From a checkpoint of a small masked image model.
Model: encoder arch vit, encoder activation gelu, decoder width 128, decoder layers 2.
Training: soap at rate 0.0031, 20000 steps.
Rows from block 4 of the encoder of a small masked image model, named by matrix and row number. Rows with one number belong to one neuron. Each number is 200 + 30 x the weight over its row's rms, rounded and kept within 0 to 999. All counts start at 0.
After each neuron's rows are labels from the 100 images, of 14976, where the neuron reaches its highest value: "responds to" is what is common among them; "peak at" is the part of the image that holds the peak. Only what is clearly more common there than usual is listed. The data: Sentinel-2 satellite tiles (TerraMesh). In brackets: how many of the 100, against the usual share in percent.
# fc1: MLP up (encoder.blocks.4.mlp.fc1.weight, 384x192), inputs 64-127
# fc2: MLP down (encoder.blocks.4.mlp.fc2.weight, 192x384, transposed), outputs 64-127

fc1.124,203,197,207,123,177,228,218,206,200,222,155,180,179,162,159,235,220,169,140,247,187,186,195,174,229,194,205,223,209,186,184,191,204,236,212,200,167,174,236,188,173,274,212,187,239,224,200,228,152,160,181,213,165,194,196,229,167,228,233,169,208,217,235,183
fc2.124,185,185,213,218,234,262,246,192,204,218,206,177,198,189,202,148,227,159,182,261,185,213,173,232,225,230,277,221,267,156,187,198,168,224,220,227,179,190,213,177,195,224,172,232,196,224,223,214,199,150,179,177,209,178,224,172,211,182,182,231,195,238,208,270
responds to: built area (75 vs 37.5); crops (69 vs 38.9)
peak at: bottom left (41 vs 14.1); bottom right (33 vs 14.1)

fc1.144,253,218,224,233,161,168,251,234,232,171,236,207,247,208,207,217,174,181,211,169,194,202,157,159,229,248,236,209,141,222,233,170,165,162,196,142,231,207,169,206,200,214,110,201,198,186,165,176,185,220,217,170,177,143,223,191,194,187,198,167,167,211,218,179
fc2.144,186,214,180,211,146,184,189,172,157,220,169,213,211,238,173,173,183,264,201,210,221,219,194,160,195,140,168,192,236,207,187,241,193,139,216,194,163,164,205,222,205,205,196,163,224,146,252,178,157,189,228,251,177,214,223,139,226,270,206,216,152,158,189,185
responds to: snow or ice (58 vs 20.6); main land cover: snow or ice (41 vs 14.6)
peak at: middle left (33 vs 9.4)

fc1.279,166,138,208,154,190,202,238,198,200,248,142,137,244,181,216,197,204,157,200,197,188,218,178,248,223,175,255,166,256,205,253,217,191,188,211,196,232,277,170,167,239,228,234,200,203,224,200,254,182,124,201,179,166,158,213,249,222,198,197,182,207,196,185,179
fc2.279,239,228,207,198,158,182,144,212,203,136,298,199,164,209,174,185,209,215,276,222,194,186,208,159,214,246,174,148,182,214,196,224,190,233,228,245,192,155,240,175,159,198,180,174,226,164,190,208,219,215,176,240,261,204,208,174,163,203,188,210,172,198,178,205
responds to: water (68 vs 40.5); bare ground (59 vs 24.3); main land cover: water (29 vs 11.2)
peak at: top right (33 vs 14.1)

fc1.66,157,184,191,194,162,171,159,204,171,200,172,220,200,148,182,208,180,226,211,179,235,217,229,174,208,279,127,183,199,221,225,218,195,224,231,168,182,176,153,166,240,204,187,203,224,202,205,194,221,213,187,199,183,149,262,158,181,210,217,245,175,208,247,176
fc2.66,194,211,237,195,250,229,206,224,165,201,215,143,203,224,219,144,185,216,195,196,187,234,221,242,182,180,149,209,173,206,214,205,186,123,187,194,233,187,161,204,248,248,199,188,238,205,202,178,151,202,172,160,207,200,179,221,211,213,191,201,237,185,219,213
responds to: clouds (54 vs 15.5); main land cover: trees (40 vs 19.6)
peak at: bottom left (34 vs 14.1); middle left (26 vs 9.4)

fc1.171,195,246,253,200,147,223,265,194,213,154,222,190,232,171,201,210,167,235,277,170,206,198,180,180,214,176,255,229,254,231,185,224,274,193,176,176,125,231,175,189,244,184,122,234,175,196,240,177,165,241,226,165,177,212,197,219,239,245,236,185,186,234,172,208
fc2.171,224,164,179,213,158,202,184,208,190,146,204,189,196,167,204,127,224,188,184,192,263,164,230,206,158,208,205,147,114,192,186,222,173,167,253,215,237,181,196,213,202,222,224,212,136,227,209,217,213,134,223,251,229,146,207,171,222,203,208,216,237,168,222,195
responds to: snow or ice (78 vs 20.6); main land cover: snow or ice (70 vs 14.6)
peak at: middle left (25 vs 9.4)

fc1.250,177,258,187,194,206,195,146,231,193,161,193,206,212,190,206,212,241,178,242,169,188,145,173,173,198,207,187,233,194,195,160,160,130,161,176,196,186,195,209,190,159,213,153,187,199,209,208,164,184,173,220,282,161,151,213,170,233,201,218,214,206,210,207,275
fc2.250,218,104,182,208,207,206,216,151,253,237,215,220,195,250,215,187,201,201,194,207,189,202,198,162,183,200,200,257,216,192,196,157,135,209,228,212,190,189,199,234,208,175,201,184,189,261,209,190,189,225,151,187,198,209,179,185,184,220,224,147,199,246,212,218
responds to: snow or ice (42 vs 20.6)
peak at: top left (47 vs 14.1); middle left (38 vs 9.4)

fc1.204,225,198,229,189,182,184,205,174,216,179,219,187,156,144,192,171,96,261,204,269,234,202,207,186,195,181,182,208,219,196,161,151,221,182,231,219,176,174,188,121,187,240,184,186,203,220,182,208,253,205,208,247,163,207,221,222,209,236,210,164,191,208,187,215
fc2.204,174,261,181,172,201,220,214,138,248,163,165,161,210,197,174,217,258,230,244,185,219,220,173,201,222,224,234,231,211,154,153,221,224,193,188,179,206,218,217,197,171,192,198,231,189,155,162,162,187,191,212,147,229,197,221,152,202,158,220,230,192,176,228,221
responds to: built area (71 vs 37.5); main land cover: built area (28 vs 4.6)
peak at: bottom left (34 vs 14.1)

fc1.306,171,181,178,192,197,211,196,208,182,220,219,161,192,180,187,247,234,230,220,206,224,207,154,232,221,194,200,249,184,183,223,183,220,249,205,186,250,221,224,254,215,198,223,166,217,188,227,140,260,212,172,158,128,208,155,167,207,193,216,192,186,157,228,203
fc2.306,199,206,173,188,224,178,214,240,140,164,136,194,184,192,276,205,196,237,216,197,204,217,188,230,165,188,225,169,209,175,202,250,234,207,155,168,209,217,189,159,222,170,199,187,147,216,181,219,175,169,221,222,213,181,155,158,183,224,231,228,146,223,198,235
responds to: water (80 vs 40.5); bare ground (49 vs 24.3); main land cover: water (36 vs 11.2)
peak at: bottom right (35 vs 14.1)

fc1.361,155,192,203,178,224,191,174,174,221,265,191,218,190,153,186,172,205,151,178,191,208,195,177,219,139,197,238,201,214,171,202,154,146,179,184,212,223,235,177,204,185,212,243,203,147,252,178,230,171,209,176,248,178,211,234,199,244,244,183,205,235,244,182,194
fc2.361,182,207,226,192,204,206,221,239,188,164,260,215,211,214,170,229,208,258,208,257,180,219,204,182,187,177,228,215,194,217,280,248,165,181,230,188,274,261,191,229,184,172,178,197,207,157,181,221,193,195,223,185,209,207,205,186,191,117,190,187,228,163,158,218
responds to: main land cover: water (33 vs 11.2)
peak at: top centre (33 vs 9.4); centre (25 vs 6.2)

fc1.317,193,211,257,212,251,188,165,224,195,180,156,211,195,158,194,218,210,194,230,225,214,197,208,250,177,184,252,202,123,245,205,231,169,180,244,155,175,138,203,172,149,248,175,185,223,206,141,217,227,258,180,230,203,143,194,208,188,218,190,279,209,187,200,223
fc2.317,232,176,176,230,209,242,207,229,175,199,254,185,208,256,145,242,236,174,138,162,219,212,199,178,230,176,140,189,202,152,192,184,219,226,127,215,290,271,162,212,188,92,214,210,230,247,257,193,183,156,230,221,172,204,202,199,200,230,229,149,215,198,189,182
responds to: trees (89 vs 58.6); built area (69 vs 37.5); crops (67 vs 38.9); main land cover: trees (41 vs 19.6)
peak at: top left (40 vs 14.1)

fc1.146,169,216,228,183,198,267,164,244,209,194,253,181,223,152,226,199,168,169,221,195,187,177,190,167,228,191,156,227,208,219,215,218,208,189,201,190,204,218,171,216,170,200,202,229,244,208,199,157,140,204,231,165,181,220,178,220,209,180,201,211,200,192,200,167
fc2.146,234,196,202,213,227,230,205,242,183,219,163,167,233,262,180,237,206,233,216,227,215,199,208,173,211,125,172,179,185,152,231,130,183,169,201,205,197,162,209,182,159,271,203,241,207,149,146,195,143,218,236,240,143,205,171,274,195,204,194,186,165,234,163,198
responds to: crops (69 vs 38.9); main land cover: crops (60 vs 20.2)
peak at: bottom right (33 vs 14.1)

fc1.216,230,149,199,233,196,242,208,193,221,218,202,223,211,240,178,183,138,237,191,199,134,211,198,200,235,198,178,205,189,207,210,208,233,190,222,213,208,183,174,194,211,191,181,200,140,200,221,195,209,192,139,215,204,199,209,208,224,205,173,210,164,226,249,174
fc2.216,217,225,243,159,193,222,205,215,224,243,221,173,211,153,209,228,221,171,185,218,218,175,204,188,229,216,201,184,236,254,156,171,131,186,176,169,248,189,205,220,188,180,223,179,184,175,188,188,205,219,228,248,144,232,183,204,160,185,207,217,245,192,157,235
responds to: crops (68 vs 38.9); main land cover: crops (53 vs 20.2)
peak at: top right (48 vs 14.1)

fc1.257,159,177,221,183,253,231,230,220,223,220,211,190,219,250,240,182,204,175,266,185,199,205,233,188,193,169,212,199,178,204,191,178,170,193,177,216,168,160,202,167,238,239,203,240,190,170,217,214,244,221,162,191,251,188,214,240,139,221,211,251,243,162,169,173
fc2.257,245,227,171,193,201,216,178,242,179,218,218,210,211,186,211,201,276,210,139,230,206,202,216,249,270,230,235,257,258,207,274,195,222,244,189,186,239,232,194,218,186,189,227,172,225,194,190,195,195,212,285,243,196,198,186,176,202,192,178,186,170,247,219,182
responds to: snow or ice (69 vs 20.6); main land cover: snow or ice (54 vs 14.6)
peak at: top right (33 vs 14.1)

fc1.196,226,202,243,222,182,208,214,199,156,277,209,202,210,250,205,206,203,175,205,232,227,205,146,205,217,210,165,244,203,183,157,186,181,152,218,208,161,211,154,261,223,208,200,181,159,186,174,195,170,221,199,259,167,158,188,208,224,201,227,192,154,142,182,208
fc2.196,188,208,231,192,201,219,229,229,214,222,173,178,219,263,188,229,248,227,194,222,174,132,201,253,179,131,215,196,203,200,183,206,212,237,242,208,177,241,152,239,153,199,199,222,172,184,142,263,218,220,247,241,203,197,149,176,197,250,235,228,191,211,152,196
responds to: water (67 vs 40.5); bare ground (50 vs 24.3)
peak at: bottom left (51 vs 14.1); middle left (35 vs 9.4)

fc1.351,147,143,222,200,197,176,190,173,187,209,202,256,213,263,195,189,213,227,249,151,167,214,189,176,185,161,191,218,167,165,200,168,199,203,229,174,233,193,199,164,131,232,191,205,182,242,217,214,202,150,176,208,188,196,208,193,214,217,190,188,197,237,231,224
fc2.351,234,205,195,218,208,236,189,214,228,216,191,171,193,190,212,215,152,225,173,223,131,187,225,217,204,168,154,242,199,200,175,202,197,245,138,232,151,213,217,246,219,186,209,233,193,161,227,199,219,196,205,225,223,240,232,193,173,223,244,244,175,201,196,137
responds to: trees (90 vs 58.6); clouds (79 vs 15.5); main land cover: trees (40 vs 19.6)
peak at: top left (75 vs 14.1)

fc1.78,217,171,180,182,169,216,149,145,253,179,186,172,239,210,175,191,196,209,200,235,166,233,171,216,239,243,238,179,212,181,167,215,191,165,157,270,171,184,207,196,208,245,178,146,180,202,191,261,185,189,139,251,174,184,199,204,238,234,179,222,159,214,217,172
fc2.78,195,216,212,195,191,205,191,220,246,238,210,188,190,255,201,258,189,198,227,186,201,197,210,193,215,196,148,197,189,280,190,210,138,225,199,213,174,237,188,207,195,175,192,215,159,183,217,190,259,205,196,193,209,202,172,206,248,173,269,178,240,174,177,231
responds to: water (73 vs 40.5); main land cover: water (58 vs 11.2)
peak at: bottom left (39 vs 14.1); bottom right (34 vs 14.1)

fc1.126,247,237,211,242,233,185,220,234,208,199,210,207,219,184,147,273,174,218,248,146,203,170,166,179,211,202,195,216,215,226,157,171,207,146,230,226,216,225,199,186,182,229,171,217,229,183,208,223,198,205,173,257,235,178,187,155,236,196,172,218,208,207,223,177
fc2.126,152,219,226,240,196,165,191,203,211,179,160,233,167,203,136,188,140,229,190,243,231,169,163,195,188,184,197,145,274,212,227,259,154,230,157,212,236,227,211,228,225,214,215,246,209,179,185,213,221,197,229,222,204,163,148,177,253,181,185,185,244,223,202,245
responds to: main land cover: water (51 vs 11.2); snow or ice (43 vs 20.6); main land cover: snow or ice (35 vs 14.6)
peak at: top right (41 vs 14.1)

fc1.18,189,150,205,226,221,266,180,225,180,167,138,176,207,182,250,200,217,209,171,266,200,222,203,177,208,274,160,195,191,217,177,259,217,241,202,165,186,204,147,178,218,215,236,221,276,228,198,202,206,200,196,167,182,260,214,188,171,248,216,220,181,220,144,156
fc2.18,209,196,231,173,242,279,192,154,236,212,179,179,159,184,199,226,194,209,194,223,253,219,197,194,152,184,222,157,183,198,178,218,186,237,162,208,171,231,183,206,213,197,169,259,245,177,241,186,232,179,263,208,260,254,203,158,183,191,229,204,215,191,199,247
responds to: water (79 vs 40.5); bare ground (49 vs 24.3); main land cover: water (45 vs 11.2); snow or ice (43 vs 20.6)
peak at: bottom right (35 vs 14.1)

fc1.260,183,204,188,178,152,234,199,235,154,133,165,201,202,213,212,226,212,220,208,196,142,208,271,156,209,184,213,184,225,236,233,210,154,214,197,202,147,195,160,178,200,195,200,230,197,197,242,239,184,219,145,178,225,233,198,208,180,166,217,176,221,217,201,185
fc2.260,262,192,161,204,234,230,160,155,191,235,199,120,157,238,216,195,193,136,212,169,181,199,170,248,216,208,242,222,268,197,193,203,204,212,189,134,241,162,202,150,186,265,198,217,200,230,195,199,203,170,256,205,180,208,148,215,177,220,191,169,255,273,200,223
responds to: main land cover: water (27 vs 11.2)
peak at: top left (36 vs 14.1); middle left (29 vs 9.4)

fc1.88,203,229,244,175,233,220,254,194,182,185,183,221,170,220,202,212,153,178,208,178,172,165,157,222,216,218,201,197,208,235,203,215,159,205,224,176,164,155,204,202,237,155,200,230,201,180,202,222,156,183,205,181,244,191,185,211,177,181,175,220,170,238,174,179
fc2.88,179,213,162,197,153,218,156,190,172,188,175,208,196,211,176,176,247,240,189,255,199,191,194,203,169,209,254,233,195,259,153,192,226,223,224,259,230,210,170,212,215,182,241,178,227,235,213,215,222,138,157,202,174,206,153,201,148,193,195,216,184,174,183,266
responds to: main land cover: snow or ice (33 vs 14.6)
peak at: bottom left (38 vs 14.1)

fc1.103,213,222,179,197,159,173,189,193,200,174,120,181,227,216,228,237,193,198,169,113,192,164,216,142,220,185,153,226,181,235,255,155,141,177,210,162,198,167,227,133,191,152,205,181,208,204,184,196,207,214,195,142,230,153,228,222,187,186,204,249,165,150,209,162
fc2.103,205,174,189,192,270,200,240,187,202,202,271,175,209,162,172,198,205,241,219,226,195,226,160,226,218,190,182,173,196,191,175,248,253,224,206,200,227,251,195,235,170,224,177,193,210,168,200,226,213,187,207,204,156,248,178,217,228,236,204,124,266,213,173,242
responds to: crops (79 vs 38.9); built area (66 vs 37.5); main land cover: crops (66 vs 20.2)
peak at: top left (38 vs 14.1)

fc1.230,199,223,203,219,187,234,218,158,242,201,165,179,229,285,173,195,230,184,255,160,202,183,240,199,135,250,150,199,188,183,209,155,195,208,193,169,198,199,269,194,244,189,189,185,124,154,222,155,165,258,201,164,154,198,174,162,211,248,202,199,215,204,198,166
fc2.230,139,199,198,179,230,178,219,188,218,251,201,208,193,141,191,201,177,202,194,197,158,201,189,206,192,195,220,213,195,248,124,259,230,216,174,211,214,259,212,187,183,199,191,209,187,230,233,224,226,236,262,228,234,214,190,165,185,172,201,186,178,242,166,206
responds to: bare ground (53 vs 24.3)
peak at: bottom right (40 vs 14.1)

fc1.252,222,219,183,154,201,161,200,243,209,196,227,221,226,176,206,201,213,189,199,233,195,161,256,210,177,224,205,199,213,144,234,195,105,224,223,177,197,218,205,234,178,191,130,161,238,178,196,140,216,194,220,223,173,203,192,135,203,216,180,225,151,179,204,202
fc2.252,189,206,162,208,236,175,232,188,200,200,237,235,224,170,188,213,185,178,141,209,184,164,267,276,226,186,205,223,256,206,282,171,191,177,193,203,172,204,178,225,200,160,191,169,162,191,155,197,193,221,118,214,195,199,246,192,201,192,199,188,213,149,207,157
responds to: snow or ice (53 vs 20.6); main land cover: snow or ice (48 vs 14.6)
peak at: bottom left (51 vs 14.1)

fc1.137,233,196,207,215,207,168,144,193,202,192,142,183,150,160,211,214,182,194,165,172,114,203,223,191,199,210,219,153,176,164,161,161,166,168,192,171,242,284,195,137,222,177,217,213,162,183,212,219,204,213,168,202,188,230,232,222,241,228,174,233,213,171,139,191
fc2.137,187,176,147,181,165,180,188,173,204,186,199,177,222,223,233,186,161,152,202,209,215,182,187,216,193,141,194,206,226,197,211,219,169,169,170,201,258,148,227,207,196,197,210,159,214,169,212,159,216,180,214,204,232,158,192,148,275,200,194,212,154,188,161,204
responds to: main land cover: water (35 vs 11.2)
peak at: top right (49 vs 14.1)

fc1.292,165,251,193,140,175,212,173,201,230,198,209,263,250,255,181,222,237,204,166,234,164,231,199,186,116,183,194,170,201,225,202,229,192,178,196,210,145,222,210,196,228,212,167,163,205,189,164,223,222,159,268,259,198,147,154,256,207,187,210,235,186,208,215,179
fc2.292,190,191,211,255,252,168,227,174,153,205,201,221,216,192,239,207,163,228,199,200,244,180,224,255,242,200,166,184,219,205,163,209,254,184,184,131,216,241,200,225,185,169,222,228,210,168,194,152,231,205,167,183,245,229,251,186,177,204,202,180,187,226,158,199
responds to: built area (81 vs 37.5); crops (75 vs 38.9); main land cover: crops (48 vs 20.2)
peak at: top right (57 vs 14.1)

fc1.130,161,213,242,239,219,203,183,216,168,220,182,213,159,173,255,226,179,203,194,195,196,217,187,237,116,197,188,207,210,171,171,202,143,182,144,175,199,213,173,173,179,214,252,158,162,188,225,182,172,161,189,226,184,219,228,169,211,207,179,244,248,277,219,209
fc2.130,232,181,190,172,188,245,195,175,240,160,252,188,214,213,205,243,233,235,212,229,195,192,171,209,188,189,188,191,272,233,174,225,129,179,189,223,248,182,150,239,186,182,167,168,212,204,182,175,176,160,224,254,227,200,156,189,224,224,254,179,174,195,186,166
responds to: main land cover: crops (46 vs 20.2)
peak at: middle left (26 vs 9.4)

fc1.155,182,199,199,185,128,265,211,180,203,165,227,172,209,210,223,230,237,221,176,174,183,183,199,249,187,205,252,255,199,210,232,244,211,234,167,129,175,130,239,179,215,220,245,188,220,151,165,225,181,199,231,189,216,172,178,208,225,220,220,214,227,102,217,244
fc2.155,160,209,206,192,272,222,206,164,191,237,214,168,225,186,188,205,211,185,208,220,232,199,115,255,186,150,198,161,214,142,217,157,236,229,189,190,234,176,244,252,145,222,215,213,235,194,170,165,204,204,159,217,174,173,226,237,176,205,208,179,154,186,225,226
responds to: clouds (38 vs 15.5)
peak at: middle right (36 vs 9.4); bottom right (35 vs 14.1)

fc1.210,199,234,179,201,226,216,187,166,237,261,200,214,214,275,172,181,224,230,201,235,198,187,175,185,149,185,205,191,166,236,248,252,208,185,229,198,205,184,219,228,160,185,190,180,215,166,213,189,142,258,228,177,186,196,214,154,210,189,218,209,198,194,194,207
fc2.210,112,204,255,225,165,189,220,185,175,161,167,217,157,222,230,175,167,277,211,168,218,218,188,214,223,170,135,146,238,142,194,181,205,182,209,165,240,170,177,185,208,238,229,183,202,174,203,208,241,179,175,180,173,178,162,223,220,188,238,257,118,202,217,196
responds to: water (83 vs 40.5); main land cover: water (81 vs 11.2)
peak at: bottom right (37 vs 14.1); bottom centre (33 vs 9.4)

fc1.184,169,206,200,171,146,202,179,173,191,172,216,204,244,193,188,168,240,218,170,212,177,154,185,213,166,227,221,265,222,173,154,173,220,217,202,233,179,121,201,211,154,178,198,264,271,243,183,242,170,221,186,248,237,153,183,190,180,204,175,263,196,213,195,235
fc2.184,189,186,177,147,190,160,184,224,247,196,242,208,188,200,236,201,201,177,169,248,130,231,180,275,225,220,281,165,191,164,193,159,223,207,200,207,174,148,199,220,197,190,219,185,219,155,188,253,148,198,210,217,145,190,210,131,146,262,146,243,226,213,234,247
responds to: built area (76 vs 37.5); main land cover: built area (46 vs 4.6)
peak at: top right (32 vs 14.1)

fc1.89,156,167,193,201,215,253,239,184,245,158,169,183,205,213,193,253,217,229,201,122,147,181,206,130,201,205,196,241,170,249,204,190,209,215,205,194,142,188,167,188,211,208,220,193,224,198,246,215,192,205,163,193,136,172,239,267,255,174,201,173,207,188,177,187
fc2.89,220,225,230,179,181,140,182,151,138,222,215,225,218,160,189,197,202,207,159,244,251,192,160,239,255,179,158,151,255,213,178,234,211,218,184,200,253,231,204,192,218,180,191,196,215,215,137,175,225,197,215,261,236,225,184,160,213,221,157,202,203,161,203,217
responds to: crops (73 vs 38.9); built area (68 vs 37.5)
peak at: top right (37 vs 14.1)

fc1.151,147,217,225,170,242,236,199,224,229,116,208,231,145,180,217,186,239,219,192,198,166,192,219,172,231,222,195,196,164,213,209,251,201,205,224,205,199,226,202,206,208,186,199,269,181,183,159,95,172,159,196,244,232,183,157,203,182,209,163,245,174,188,231,255
fc2.151,139,265,214,191,185,175,184,216,167,229,194,215,221,215,222,196,196,193,222,203,173,190,215,189,202,168,206,216,106,272,155,191,182,234,133,199,213,166,266,223,210,182,235,185,244,195,181,265,214,249,175,205,178,205,166,202,216,189,194,193,213,191,189,170
responds to: snow or ice (53 vs 20.6); main land cover: snow or ice (48 vs 14.6)
peak at: top right (42 vs 14.1); top left (32 vs 14.1)

fc1.295,260,192,195,142,212,252,231,175,212,180,223,238,243,194,186,183,186,245,182,210,190,162,218,153,207,210,172,232,134,200,186,161,211,154,199,257,194,189,199,154,190,196,237,203,146,144,175,207,197,195,226,205,165,176,171,204,218,215,227,171,171,207,209,156
fc2.295,142,167,230,172,218,195,181,210,216,252,185,106,165,170,240,188,164,227,173,208,185,203,204,186,214,215,211,223,199,229,197,248,199,236,168,221,132,151,200,207,218,182,233,234,172,194,244,234,241,259,180,140,207,172,182,175,196,173,182,215,176,181,156,243
responds to: clouds (50 vs 15.5)
peak at: top left (39 vs 14.1); middle left (32 vs 9.4)

fc1.122,179,223,148,213,149,153,255,179,213,185,201,121,199,208,215,155,176,172,202,219,226,205,206,177,238,240,252,170,215,170,214,209,224,150,198,193,171,198,169,183,198,250,128,160,202,179,205,188,198,226,196,128,199,193,234,169,246,179,138,225,189,178,207,219
fc2.122,205,240,248,196,193,181,185,148,213,188,215,191,169,254,162,173,209,181,162,178,217,180,196,127,165,168,185,240,209,196,149,180,190,178,266,235,155,166,217,209,238,164,221,210,233,190,234,157,198,190,202,190,165,196,165,172,199,208,229,198,248,185,170,167
responds to: bare ground (56 vs 24.3); snow or ice (48 vs 20.6)
peak at: middle left (29 vs 9.4)

fc1.352,220,228,226,240,205,210,188,224,196,229,161,164,240,215,203,208,180,225,173,228,173,204,220,177,168,209,153,251,179,201,195,188,160,194,198,219,190,227,200,125,187,167,134,198,250,211,143,202,185,227,184,197,255,163,203,199,173,163,173,185,221,147,214,172
fc2.352,187,196,170,161,234,166,212,185,185,161,271,192,182,217,176,210,256,188,228,167,225,200,165,199,268,178,174,180,220,227,212,214,222,233,174,195,245,192,197,248,181,193,263,211,171,196,250,224,251,227,213,243,148,218,187,236,220,218,169,198,198,243,191,236
responds to: main land cover: crops (42 vs 20.2)
peak at: bottom centre (28 vs 9.4)

fc1.182,206,250,189,172,230,213,210,210,192,195,146,219,257,222,191,257,257,219,184,229,177,192,191,195,230,197,185,168,258,186,119,216,220,163,231,211,216,208,180,202,239,145,192,222,194,195,144,146,200,204,221,198,165,228,231,159,192,231,244,228,172,164,173,173
fc2.182,164,165,203,220,203,190,178,181,209,201,183,204,234,181,173,152,209,159,204,171,248,239,233,192,222,212,153,185,186,245,219,147,211,230,173,223,204,217,250,215,191,246,239,202,184,180,190,187,131,206,150,256,192,188,204,222,203,194,171,145,242,215,192,188
responds to: snow or ice (65 vs 20.6); main land cover: snow or ice (61 vs 14.6)
peak at: top right (36 vs 14.1)

fc1.14,143,215,234,197,225,189,221,220,152,177,204,223,181,183,230,207,219,188,223,253,190,278,194,226,208,181,178,192,200,241,146,207,228,218,262,152,188,179,203,191,237,218,196,221,180,205,216,146,202,233,206,239,188,217,191,198,172,191,172,202,186,221,219,190
fc2.14,203,194,260,151,165,226,155,208,172,200,234,214,158,191,159,194,181,215,217,189,191,189,224,239,161,170,185,235,218,207,172,185,216,232,215,183,170,173,221,234,211,196,223,217,246,158,182,227,182,179,194,258,200,181,205,191,239,199,211,236,162,228,194,263
responds to: bare ground (49 vs 24.3)
peak at: middle right (33 vs 9.4); middle left (28 vs 9.4)

fc1.339,209,207,172,139,180,223,222,184,250,220,168,235,232,180,184,253,230,211,171,197,237,124,206,264,179,182,221,200,240,240,210,170,157,182,173,197,166,219,125,176,205,157,162,226,175,185,148,226,145,189,228,204,157,148,211,202,255,210,196,178,188,179,199,178
fc2.339,183,189,233,246,177,225,218,200,142,214,210,172,214,207,224,195,224,223,211,183,226,180,158,172,217,211,184,177,188,185,180,205,282,271,252,222,166,142,174,167,139,184,210,166,139,199,261,156,213,189,191,189,230,216,210,201,141,188,262,188,213,251,224,253
responds to: main land cover: snow or ice (34 vs 14.6)
peak at: middle left (36 vs 9.4); bottom left (36 vs 14.1)

fc1.263,224,194,175,204,252,234,201,200,223,212,165,196,197,229,164,212,207,185,181,161,190,168,228,241,142,175,190,177,159,177,195,170,168,170,149,139,166,264,214,184,216,188,200,199,151,205,241,219,156,176,167,237,229,229,162,253,248,251,154,211,219,222,214,209
fc2.263,214,167,167,216,184,189,196,185,169,190,218,219,208,223,207,230,197,184,254,270,152,228,189,177,253,206,219,202,195,207,248,155,134,131,132,197,226,232,206,179,212,197,173,161,189,179,233,202,241,200,177,184,228,198,264,188,212,227,213,219,180,183,196,186
responds to: main land cover: crops (41 vs 20.2)
peak at: bottom right (52 vs 14.1)